Rows from block 5 of a small self-supervised image encoder, named by matrix and row number. Rows with one number within an expert belong to one neuron, the router's apart. Each number is 500 + 50 x the weight over its row's rms, rounded and kept within 0 to 999. All counts start at 0. Numbers have three digits each.
Before each expert's rows are labels from the 100 images, of 14976, where the router gives the expert most weight on average: "top examples" is what is common among them; "colour at peak" is the nearest of a few named colours to the mean colour under the peak. Only what is clearly more common there than usual is listed. The data: photos of arthropod specimens (BIOSCAN-5M). In brackets: how many of the 100.
# router: router (model.blocks.5.mlp.router.weight, 32x192), inputs 0-95
# up: expert up (model.blocks.5.mlp.up, 32x192x192), inputs 0-95
# down: expert down (model.blocks.5.mlp.down, 32x192x192, transposed), outputs 0-95

# expert 14
top examples: order Coleoptera (36)
colour at peak: brown (63)
router.14:496494577534474481482568416417407571511583424515553553580468508487461497557500519554487556436545529436498471524497568562498433520485414506532497495551506447441462494536486562420437470429397462583459507563513513436451491439554459581518487504411556487518480557519563549526573534444452585484
up.0:526494502512492493509462466444508384492550406533481522452507489551487443550423495525495581417498528496470499455417571496453510517426426441514518415479501494483534488478533513534545464536473570496489451447440547447467513449521509594509485458478507493467420410395562507457535499496493498421
down.0:564475523512428528533492408502511403482540410472522466470499509431501496491530554486507498433545485511488503429506546514409545537458475453491558475513493468519583465476536564509437532474500554468434564465444408420395464553519560477557507527556473510510497510589536585571499468483452469434
up.1:527526528449424480525538473441540473545548493437617498507558559452452485554506510465514434438584477445455524427448511546512522414530503492542550423404455440616516467481505394416444530511454393487437479540493459388476462529530436501482515457550499543553543379484456526457510507481481464530
down.1:541514540438471519489510498525398452471524472496457571461589536505441445415549472483486483505539549543494473414476531445495590414509481510561542385440432589547665461443536568418492593440487507493525536543512453478472440463559489535501447497572539505523482473542537490471515460520500474510
up.2:499520504406473549535479496507476408607387472466520421529435407513474485472402437393479407477514535499486511474426485460518502480426477486453497547519490476521484501454550444478502446444488494405470449461450448493502457487520505471417487441472462473508499387408507462468520519506489454454
down.2:545588431513567577537532473497485607443485543555403427452566544574504455427540474622478561595540483529575487505523502506426489503424462535509465420507570476544500483509506479437407456496556516581552368540511525504478486451526405520520467534418452515427537468418523498360449548537602581569
up.3:527525479441502568519525488502552508542459563499469553638499562541536452547469496508487451491514514508479615478551482461604519497450556472464514577588586525503507580485527494494506503627554517498504476488496498467573602556537484495501544496533485498514563514504502503458516462481514511511
down.3:606583509527529519562496492480489616509524524594453515528479447571476446510439553542563514565539560476516478574491548565453503528481540499520547555551411448567472502505390491508532517461488480498571487432567503571488490455496397448504388576572467494552479562500467454421499439457552553569
up.4:572456492522519404539474535520435490485542527455458493524498530574486555549557564498486539350463506540442558514583473490469447577510614608532497472583460436540423505475558369462484507535468482603539527556499478472445539449492485601522426558627509503527645545548495475522493463470562531510
down.4:487508533534449562465570474526516446476423504540491417458531404459546545512486556464542511485489499470616605498497531443441392502487510552548491468415571540439428503559551491590575441529532535497468463419426590417494594531429456460523562521494476534443403500481425533414505503511461417528
up.5:468468529482542524579489582535460552520545594482574554581468543567560598547556590559497563475472510495545612499530503486547504648539555573508513541618591569464472515452514505524614461534525559526532528504511523542529583582489563487464514548574497470457472567524481479563525511521573477446
down.5:500454452499525467438519410523465401458533346448492425481453519466537514459472548498478543436510477457500525400457501483464571557464485519541487517503446489478582499470577516513514429551487555466446442483516517451440481504403511555565441485439533488459526581509488560463518526506404527435
up.6:513509486438471523612459493520525372516451472492530514487433468521514440474428430479476473398467580498500541449498505424538471539407426420481508501491512450565509495416498490552467396503525552410474398424417525433515538496480537515378531473514448499466435370440561494488512453499552448464
down.6:493519490599495431472520546495630385491511477519450478520424573455552429436462494488497565449505513484506522472522490571394607506418458502534502519423449505573562487504497517511499426513501519485467460480515558508423448453484566446530413476417457424453506495525567601594532488428523491490
up.7:483452527533458468472456459427474466497491390523456539394507495510429499510494523452499555443512482434433499490459448522503298507473510578538482469433424398443503437545486467502441485428417515536503534482508381433462501480444526581534475524519486511495460496519485483512511469474363516467
down.7:518531520499492562537526415498560466568406538473496449456588507515467515535482479595542525527546519506551537429485543581527425463463471475502484486533485599476461548587546535532459436478498524395413440507380574496516513518413428410570557467474466526488465456448548604471510448529491440557

# expert 20
top examples: order Coleoptera (66)
colour at peak: black (92)
router.20:528540501469498383486465500513486536489423446487519499521455516495490462484465419558534448486402520438329550533441487494590543529514506483445481582509529423492552503565504604436539461484506533455524494524470442521537491530487573531547544487577562548488520522498504514533504585497545490526
up.0:486517424404553445476494431490533481499385440512565531532456448496499458461496479437495445430462562495489461386410551384570541543484522417478526535439566509450544482461475578457550470522474521480478473523516485472543542569466461502573551504524520506474484434494420501455536544496474487540
down.0:521602547447446532463591491525546529480459438483536503451486541536496501518529482554464434543476512501487546486574458473496460489429564526494527483529505546478494420561534536420486532437437463554514590523557464463486540431663480528473504548510531716546550508569457655454491510498473556453
up.1:473525467513427550533487562498482414482459512603552450480454456462518477475473534431545486436551412480575514477376513441483500449442494422543511449427539524560499545547487524491507473522521425465495408510418532557489667424487428510594566482466486526470495420485395476496427497555447436501
down.1:508504532527488539474569507579630618484511491444517516447499546468583543444531486475493523487469519567462528480609474498553504467464614516409574494540543549446397484432497543412497493484506517621506591506459463502489461479451476520507438612570501650529619460543408620506529502495494507461
up.2:506540493506489547471495498499514486529517495510546519536530433434537587583521488386574531546504506445541481534513488515562421467540509439521490498445523625460494526467430488514478508570443500509405523511493476481577547442557531428490633508505520475535485460455378471498464453495456464550
down.2:449510480515591472510470444544485486515532546553426564539532473490525483404517511442585616400512514538524466547483567486491579447582553409528532460491596462572554474408514534511496485570605543446473494404413439487456427542430572420487498487546481472482513425437606463514539488484531432512
up.3:439480436500476505594475488464471402451458526549539427483465506401473458467393475488500454387490441482548435477454538472495489473474406380423455537382512510492439558518477513537527441528521516371466409463412602552498533464484485475521490426500450470441454418363486463501556470475519380467
down.3:515506501397413486478584462507529584485568447448546562473483520577463565522569529536476458513455509505503526451530498486556441501485611570449475504555502515415494464423519506407461535445336457657505619570593508453491534477558450499507432626500498538515506548661464528471484530487513621469
up.4:458519503604526427496537562548538500477484523366478499364563617524501512457507558545596535478493419435488559540554499536476535542504509532465497535497506476489444579522453513520474520540498575552483505512494557544416490464539567515589433563578501507523489533495505504527516438463631512498
down.4:457437528487454415482543452459386553490518511510601419467490511508502576594438596510391553541501494474478508512502484471532398569387498560489445514510471484507372485486516477370415478513434538580538465522545400460490493535421461567547527598462429485541543563577426543410475522497502524465
up.5:487494474475551408501472543465540506490406459461527547473451515490481437401527511483514502429397451424425533501427469451553584542481527426480491524527597416465545504500475618415516494549470516526494502546493476538530497530428472559582485544551504488458502496520417502495474561443557544471
down.5:512532540474432536429571491478487503491499376506579488441471554492475497577527524518456444546498507492466565440561464486509464500428539569482479498533436545452446432564493501374452511470383517548532571523588465481493552485606417569516517563519470658541541507617440635508466543501477499418
up.6:493458564484452525483483476397384490492506515547455470521492460475385552560485465475452493500526448365430380507383482505484519492385446542530464498508441415364462495541477471503453544489466489489484508466525412529490439452531485484468483453395491504516520588501530503474469516465430495515
down.6:476451476555571531473439512533439440544469582559469548526527459479581497456661447503591565474515511567548527514522436486473509507562478470508434477494573531530516523568510412568539596566480496482518448426476527508482450543514529502421489527456531490464513408494561388563503527437525355512
up.7:512499385440563430478415453505519517502442458489538555560486513524525439412538495473432498451382540435451534444478480446560561509553524482463478582565563423415530438509512600431576465476457520546538540562506486490550528581431531524562483522550503489463530536501465504545529536449470526511
down.7:502525508412447579454609485467476504496491373489578483476484516544468529581546462541431442567566523475487527492527513499507453505399501580542504511479449505448478401552507519377475506440414449532538564499569499439474551467591384563510517546470473642493535535606454580439495537549487521461

# expert 21
top examples: order Coleoptera (42); order Lepidoptera (29)
colour at peak: brown (93)
router.21:498536571547527469410508563497473464460457512559394489475579477500535509499558576452576557566469470441574358464527551507509535589573512450546497429392529486445503444528413538474536594599453533546488495479532533510577510506519535456579495489508501469479478531512445496539508542557453453582
up.0:445515496507461567482462510500401493502504511540516491522546478474543479442561464426504514470512517474476414497476408502536570592497535441518534569429624455432534429525439566461564503502436588467541546492468467550533585564382544570519604533592419490454495513476477462524529573534415431492
down.0:485470497471504473517514506402514451450569451512516630489492495519497432431546542553464443586516558472658486486420426533439454446558447525496523504491536573556594478570472470496479470505451528489617499546464426525473508521513492566494564481465495470481493477433561465538486501451473495471
up.1:537514509501484416538521469476521515510483539486467441399509528479395451519421430579484534494522473509420513508466592574433416390475453526506448410518370507520475520472573519500464477425502402457454517468529515501428335391568527432498464471549461545551502451473529486469485485444608471523
down.1:541579455449427508454529504522513553546529609521525509495568520445391425519500474570563467565552489564429490534541530626551538476473491495453541482587455573463599492485530526440459515403465439515440529545571565431503442553512426455543486433467552566495520430520582536442448500471525559532
up.2:475581587485443520497530486526529485551577554490550465531517449396451469473442564552565462558533502460493458590514597577432490340534505488508488513417440533479549537518494493567502494431498367408422480471479589505522462459581461448494529361428501564581430526395499529507414505517545475597
down.2:519506549549425539478614532484503466467510469523508528535465533480483573533419515492593619482558517452470470586548451552618504516498479508557635466544489573482589480532562545435538609458527526506502596360581531488538522473469497487523442507609526579458460483472461480427494503451545480511
up.3:533528471448504555474487462447458472535529537597478525567518434450461493461504413442516441485541504454464439457429401438484538504451541485464517588473602434468592499516498555477529498471389531532496487513448379496606609516486591609527579525526474525488536477472478529501520577492461439596
down.3:513513450445487531549511594474552378435517504532497615498519550517483431411588445504504460526520528496607448488505410528476531457566412459481541543492568560541592502607515452477409486488400457502537578552492536563517484502545562540506529527503443506482474405447592554538476507438516490457
up.4:464556539493480573518457520484491548546501493582552525516581471483537477456524494502507513497527478429522445535438401513551564566507522430520545557437638461471532486514479575438561503551451556491507487543450482541530619527385589559570586518601468467430460502462464520531558627533453448482
down.4:480465493477491495540452537433484407387559463509534593470472471484484432411547507499491466542471542501593457464436402507436487387534440555517571526429554560552576523570448487544424456500421491524585478561422448617522525470505532542496572487456486460471459504416577467589455499437485490442
up.5:489523458464417469508469514491473467527496482418511478437481485485410405444480431502426502438520521498381527526450450443423494450412476509469493486539436445567551515493508421494430418463416428443440375489462500469419401432495556524480508440504448466482530441468522489450512500394574516493
down.5:448431480570545540503503518465456537482424553526527525534437479514513491520466468509593532604531519479501465417479463488563417525522494512505583542516532596472457519469496507500476537521514514448570595611440536575498441523548527416508423525423487487575504417484529418568553520491419461462
up.6:406579508462504570474471515551503492531466477543487492489479505525539430447527473423513465546498629511540463467422487411522525571515501509486555519548595514451560463530517564494505466499517590490556464515417421507502603527420522502510667557548414475423464458521497474537427552536440510494
down.6:493546393391592404575474441497486489495566469450487522509435429484457447421492551532458534524550511514481557510562510453558548491546592480468453542470566434587554518433527507477483376433465443496449447505502461409472405545533516528570508492426482442478488505479561541537511540497591534538
up.7:493426440513566437475554487526504562500465433492511519538496430514524419486515495535543602533386501509515466494553513555606486521575520429502518535439522512395430511482475550486551533539464564496549538523485546456516513524426468480583527502561495498526467450498500492474501482466417444480
down.7:437491580477462469496494479425474475465510507443566492473493458511469530469436556503437396541471509481627422498403533478435428479575478469490522431560506463550461470379463471577491486517504475477521467548356420513465531497486509490437491503436481465481457547466481480528539421530482472448

# expert 23
top examples: order Coleoptera (59)
colour at peak: grey (39)
router.23:564413519519448455504534488555465516430591580548437471459532471506443503476534534507586517519495470480503488417527467592511582502545509531479595535428514463521393484456544463498526516565447487536466472531538496547432626493383553588562527602499489481540606538485510507506517533566448463505
up.7:417488507453563524468438467460453501482411487446543520535492528443532490542488493429426420415491583518518459527465603427542501584371496486449453505552595456536542447502484515457488357464563569461516386466423511430568409548460382511448528430458405404434472465501481448479522486482562525501
down.7:535452560425451478436541465546492476490536540451489473568351468526468529547526532493548485493517581397587540512475548457539532512542518495488500565555573429502521528482560520586602469489580441482491439467526526461516561613518524497485569440422592511499542427524534366526543604500473551540
up.9:502524513406463553467409427495457474528483451429482541607483393487537433476528460489533498527502648563491463487482549417584507582451559497485518541554563429528564501446485479510472368504530541493475429461420488402559484563437386532470575482467475415550478503491545492440524506484464544517
down.9:432580500447480492500413532375430496611549454496553523545588564493453534548509498552411482424590513469433508514544496485587429501401504601444505619523476468477551478525526518528486488504447524501519498466551470499504425528432494595527503539475532558527507565501532564471488563586488557447
up.14:474626620365517517531504446574467498574497440442452536546463419483516378419485405544489453585434631520483517545496546420512478517485573445478523525588585480532569477494456504471443458449538542522437434464472478387497484532497484518458520460416491462508505505503468518459484495451523569510
down.14:514585459483519460496481444436588525567529444483536555538556604577514419535523407528449504469551500545475488449544485573443566460475482500458472543486397529499532442501492483506483533511447466468496437600537566494498446441507455545481448534480569598579513521516592667478491512598479537538
up.15:499603578379482506548487497566480511546481409401454541524464418491505359425498455541476471529432615581451525550476538449549512574504535487495541537588558466549535489438481528453485450519500511535453458445481467348473446548452496522478506470502487448549544480527514519426521520447552547477
down.15:473563479454533485492454469430604514595542433479568550546541589581527481581525453525421517420574502500455501463547468548493533491490492514441486564500383523486548439525477531485503549497465494487554486558572530483500434471470465555467466526462570592650527540562578640474462547639449531530
up.60:442539485423583543500494452545469530545495491477531475560487494426525476521513492484478414481522598593542366505510564487550506640432493483521511526561532421523571400549478499477454474436548526449480404505414477494570501567516383525440604432518450511494533514468478539465492500489557489553
down.60:525486577408441509486556481556477488497531532452543450589339447529463524553523548493536448517523552378561500530460559470520455523541493477475479535536569448524545555473539558593563519430548434471494449473590488462516544593476499474490534411446535518515508453518508376554492558534453544559
up.62:454536476462525470504404444413426461537454444440549498593563544446484440553497484456419446430462562512443413472477540442563456546422530470454423536551549396475508473506457516458522408542526539412496478456395416420556408554477450517480499450531407471431452498492470502467544482450499468470
down.62:483422627467405528493567462573544594429554545446557430467378452448442565515447563412484504497415488464539462554465552468411450529476486468455527477572489429496522522445495515516516529420519488550446506452532440459534565550471513451467577446573488438503446488518427425548488493495465516446
up.66:470564504370496566538478482505479487591458471478569500517498503420476443505449422473459429487483555508469474497465512461545513527414496370453473523529540443542542483488488496444444466505538511394431368484409473477554438517508491460404539353471406491471488442446480504459528471472536483532
down.66:484478500607503613496494465495501441431429518486427453495377425524542552494481480464520583522493450502534475479545450463549453460459446592563534460451533599592521494516542498562496456460526472514541521472422517582531576441489474441476555558439469493496442496391456393470477512460533457502
up.69:494574481443536520495481503552497545568467500480585477548498526488536512522512498445493449403516618513504426476473498448552519623371534513509523470542582390597578453563438488449452470450527546474527432508419453489587547523487460605469616452575457494490516496498437536457479530503553481558
down.69:480455573387434512483558484526521488531562508466563495591369452518448527527569583500559467486532572426549564511471526458542453513558539474439490622551564409486548556464505544546565513436512481494495469478603488454520531602467498516499543478454570521575561479562507407546461575546438554533

# expert 3
top examples: order Coleoptera (46)
colour at peak: grey (43)
router.3:537469525588479424610510592520633531494519501513576478477550532449511517495475518438519573496547532488581571455500468563576493444542419452474485571503447531490468489468467583509444468523512499525496536553491528491498522475442481589430539549443537548488481399515610501528476511480567438302
up.0:448469488473553444486555438518520518488577544446581455514495466435499544511420516514555509514486472361433574463538491525554454485522570508479435551465466492420417599464416430575518512516488575513435576475572492489561451591543603438489384472531540503507504544409456466488460551491479464582
down.0:412542545486465488473551490486522423523465447427477494560509465415457435492537536476535485466478537474544405551538471516418467489500528478501604494546461576450548543519580522530524551425436487441490493433535523479502418557522362426488551432469499621521446485473525628533387480447413460486
up.1:549556549526478563457417534475543486552483457519491585485549485452401509521578437510416398489421479480472485598471423555499444508533482477480532494529487469546493442552518449523504565503431405492496521522533483477480460476476493523391535489543492503556561471527514524590593545500508513456
down.1:557504514523512470604566491516466564533528436490434486422493499498499533456483564521478502487540413461360498502523387452466479476447464543474462524443459484464494514442461495541440450448418575547549543578445449519510554483461572556567498555508455455454556531465474534449512503521511561467
up.2:517495474482485539541496486503488522499559511497519516482511539547414470502505511494511506402548497531470395422357507449551623553405441478473461415412528406533575441506491531384402464537429513519459409491407467494533496451534475545529488455488478488514510453433509496454534497496521441408
down.2:544417408529562536458501486518550478499544516445480433552560629585526486529495498478551592432446565592541544497491610533529595578510436537462542532553528454514601482471512464476490491463538464532604443472493507543494574483533531541502463523599531508564480425569589505477554513441481496463
up.3:530471499475533539550517513559493497558554549530559530583511491536594542483516571603491508543533481509563435560605519507499542534573589383505512503571556524486435568505476434511594521570556514580522534547588531526493459666538609517523511541453537507473542488542586470592628593552473460521
down.3:529406570480461522464602560487509513495484472470393468511448425506501502522414571424498487518545456350545378495436464506408460559504558459560567425585450584472509548440520523497529495458540419498543549612532455546481513455489525471547478424443510545459544500511545616581502494478470532494
up.4:518444495516453441475519432479499556459467444482511439434541485385440461476399463606498498570451474526519528475511431570460462463499447454527522501436471462512450446567538475564532530491394507461384411482562529353505463451513454491383536498534508478523548560509528517450450508434527536493
down.4:468399530548467488505515562481615419493455499473548440447503531495514514512416502499492485390496470550479516520518461452517531525524416497489561502491468378520447456504440473441556502500554548489505472488346466492476491416499546525455622473564485500572487402518405492516523549416448430476
up.5:365553475465538503544425413514443507535508494433502521617517501476459475525493428502446468488386514475403477535478479503583487492437548580445428581481512474476547497416431432443493449540484577428596531478500520501541475541504484493458444475547411467472481520541467467512500418469544466566
down.5:487563489495530496480506457421597504459560501469487493462378543483514469485404469553483490459506516541500473499578498427530522446479507420517552547525521538389426503394410472486530483541547509470463543519520536516435473513472535475462444462401556362418532550496466517522476598514442539354
up.6:437477460445487552555531434569506523483480531528569429514481584510461579553481499445512474465522479441427566450506406489483541580392550582481469566481441468440407491526483403547456544427490558517351428496550469601561597461537604429450534516516486526483463482417407467519437511595456445529
down.6:429508537512489500466462444517543394543425475387459511544608473434490428508487483462472542467473585524515431614524514529438500499508469514507559437572444597510477504498557500490533552499472452444465412413446506486469453476536375459510474460479490646527393467448509573480428439441459464485
up.8:449460488484481468549398443508510429492450440592578526576560561490516469500489494589468493509463484533512486475514417474575546580436508435522490530434622427477484509529395500493539470568570556510481387532505538451594585523480480520492559525540525460379497482469489461516551537572458588456
down.8:387537478551456413509486506452612464448507442533570549490477560551561397517576451470488537458504520488481495488538383491452549547488543505456586570561479583481462487519437548425514486522456528527545481586571441494451502513415545517509482578467464561467446482574489537538490434476379540382

# expert 8
top examples: order Coleoptera (50)
colour at peak: pink (89)
router.8:422490523506491483571543451484549533475518601500522405450537498532486516490468578525483473487532502526545497503465629481470499420559477511498460541481504510513578587565526522483503521491495594496524466536470537474446518539537537497460500612543475519383504430567579479581491499502413542436
up.12:479481468413495557487431485449444449509404501548503533558463478486484465494568449423485464371579497499463494488477422392567516480467486451424457524491566442504478524489500450541513372486467459463499441500425495467531527492443455485484534421457454359466538414436551377483518443419506474480
down.12:512567528471562510455461441557543543486499442555420514470530553411476376495489468567362460495395559472473530584498460556478512533466538489572510499468525504417479513513463439403490480551533540460490466520556611541524500471440449440504456488458436428345475559523473532499548520501541562533
up.17:497462509459499539513489565476489460580472559389516575552477551497559504527567463441478437389548511492473550455472463435541497456495500306461520462586557527462495521436536517515418458547546447353461455515370467515632495493490459493451575483431490488528471466466506475490433451458572501513
down.17:495567526467554548484508419490524532448475424524458489460505428555505535466441431439477519528450489541540504555502565471550447520475499479519469426531473528484471500434401543538463570497499529544463516536426521488491405459568471449490536539494474419471449598528531594477461635460511547457
up.19:406473420484522525476391466525470389433460537539458589501459513499499465438438478496450514467433477554485474526405443419579531514453465528440471494473587492422562546501459496445513348527501543455521437483535518537546522431448524509449486515467485355389451501521500405545546494536472567398
down.19:484473506487482532424560550528472469506613549462494520566468496515473535581527542486556497565495589493565497375463570397461546440462544547506500515512512538578653516518662520549474454382444491525487486478498495515485556489533540487509376487442551540521518584460538486530425606517465497516
up.24:443490444460522520484413498491473485438476436493484504594450494499480496456523475501408503446466485474439462500485457411593571498452461519451431561423521449480501493506435513465557379486485502515519493536477595493482476475404542525534517496490463339435456534508476423460514524461435546470
down.24:564503553505564427354523477614539544499438518432423462506499535507463486458509497503520514527574484356496581463445520596479520473497520608602536487513423577506561475518517511522485525459488426478491526546618612491500493493573487468491471517410537530472468578575501538481502565553511616521
up.25:367447461486511508485399455477437430421462481513510529452473525461499469494539473534418511478491456507466505508438483457517478478472485450420457458526554493509520507492439526447459346513468469444512497492509470453544431505374450493393521496459455265416458503497536414539490459495534543447
down.25:493490451548501438487493502548468442493508461476439474490523482507519443438540522498542535516593429459499559496493520574402478460507511495574568509484474483555491434500539446512431416529465355503475503497550499485511531478550512402527420567542438493423495558502432478477509353495525518482
up.26:365488490458491489485432497470443449461480442470430536552455514489502433533524442524447474438541477480467466430483386469559521504449430465425473612489527477463482524458431495479491312521495478462496345519480536543481473455455482429423511499438438367469458478460475490472551455511490504508
down.26:527501536466478503503541490509445575474553547451492498580519539505370493512509525500522530548503545502516535435532577484508519482431541549389505523528489524555653526479637524492431444474440483521454459486629528457499547521471503488535385501485631533489531512527463463476524490502477526475
up.29:482468420464499459486431509484459283500484434477443574512452490480518463493554445464470488408506489519489490488472465420582494455480481458401471500508505452522504468488523532473428401499498466430527388482445478503459453431474472520360493480456463472475508490465492462505491445460504508465
down.29:540528503465503439535536471570562537425480499454567512486513532497515515509530490462453491473487526483517597459526562540488494477450538491427487492507408531487531434493539529466395537420495485511489548489681578427495463502513452445531493547489551481545544515645434574519491548535502613525
up.39:486429550467478479512481505478499344537437421524444659481462483485557464569629397345487503425542554582506559428480484440568443459464480416444506526503533443471477477506511492547491465516458425459491425451390436500532511466513456464452635491443461464520473480433479462475502482470498483471
down.39:514537496510492480491462452494509539467523497468423547537579539480532368470472476569440507519436556500485501539484468584498455555549525413581553521440579583443476493490542550477503506527514484471486489506522605492596492435493434465525530471492490457363430602510462525490451316531500546529

# expert 24
top examples: order Lepidoptera (32)
colour at peak: brown (76)
router.24:571497562522434565547471488507626498406550452474459471500564549509522514457545509525554501560485529600639590468589399482489393545540482511490602518528472539539429495500468379532506567559526507527537514458536540484474534567477486493482575557614548470483579525506486488498511515569571534441
up.0:526600542490532540470464510493496409558403413512566581634489438537553518455575444440469512463509548518447514495516489374587600538547558532544447514526585484488518412468510521432574430566524497499496472482519523433617492573455444508439597508523493506480458506502447464567559486540417499513
down.0:525413522519505557499555496504467478492428482569488510467548426484585493430534387452555432502497464530466434552426339481477457521505526473518462469506413578456478504508466469505567535550507570437548411518456430508522590500509431576389499427469498551514498476446482408604431524553383430500
up.1:548516473518509498452448512524454411533444472529492509565520459525530512448581398442542500529506513526462482535490447434564614526535545507549463549474541517528497381488442549432548459503468507504479457556528513490600502529453465530488547513468469537470448581493470455556540518545457501593
down.1:543460479456532532482463406422436512537488475511398559487555440517575456450514418427556412436462446525523467530430386437451542540604509470577441489469523547459470473475458422555605507609462533428527441530459539443517585463496393570388507471468476533482451564475507396500490492518428432463
up.2:432494518464490561518448482506506426457430391489518445600419437584512449463581484506557508501538544561530490520469528516611519634519493474436510576461586455568564514568481514514619464570488527496532473418517506499468531567484498504502554500484518402588512496474602407493512616525458456453
down.2:464559487448481565558490385481450480504551556464505411469419522439408534510412418509455476445478534518469525423569467405602555500400539477437402477541478453446479466421566496418470451443529433479433464465525484496474450516488471510424492488454415504480589469511440490483468525558528423548
up.3:501537465492536420460446491509440472480435470514478518531475465522507513413573423474492512572490497530457505554487437392530617500524560492579478530475572499505468418491461516423505443537442516514491443529474500506532515517462478571490537495420480486482445568529458443542508547509443520553
down.3:547425474438543504432467469427430454533497445499391544490551419485528458433493437428546431442397444529543502512407416493426574518587490457531491490479520543380479494460481373565560512584433532471500456551460556440490508468487429550427509473455476489493419604459512410468529526487453458486
up.4:485498581512473546518437456414454533523478467515508421559489430515417497600480455577492559559492517495470489572516480577442509555492555468443427462530548441580479498529482447494612584610542455492481555465573444514491445573501612518458468507500404432506544626546614495534566458517533420495
down.4:544550529474458502581513433499496544462506571432542412419496588446457589563423451482396524463461531532500592413534541431474550513414540489510485446535408486450427519489500457446493469437461396555439435454513476474540460459497421534450453495476449511494532530477404522456462542550418414493
up.5:519500506460529564437490475519469373491455412565529505595413427599553540472605469471558528515540485566568495465511503417648532609537491510528517531440558525461577507512497518494594478563510514460559443424443568477466576549476471527462494491413532453526519476488513440526590601515419469471
down.5:532478494463487557532485402501396472444533533566484479494473468411472517486507374456506495478466495519497491468506394457538534465414520463471346474515489530421513526488530498481546442514527509403442427478519483518477536497389480522398477450449453453471515497451558391562460554525459457478
up.6:424571542519462491496518542550557425531430478438482525420608510493493487442508464547421503567420574520492602494589503479487386507502524531526518443538431557526474447534498440550540455506503510484501463528462565434489473487520458431426559510582445501555439447528395464560462434445510494491
down.6:536454455528546518471611537551514509426382521523555480448531498583544492405494408470487475532540422531471532559441467406476559472491487514559544425435429498482482498556513479455550487526581491478535375523506526480484478444585394425408555418442526533531533472505445515595483484606376490476
up.7:508506541489473437563441532531452488551476516555490521476491503544442520521487517474425442427573451460477504549468429392506521553471478496462486456512559459520537486525479503437487455465515461505490434553481422500449509515444558606458587478517529518445593448507517550473487551490494558477
down.7:493505460531497465528468499480464535479594548509531521544495562557416541565458552481420533527535501464388408438543475488539563512440526527412494524493515530540525539393491584458469472395486521571522567571491435564606505531483577523625494610559526541484496506495452536476497556582548600492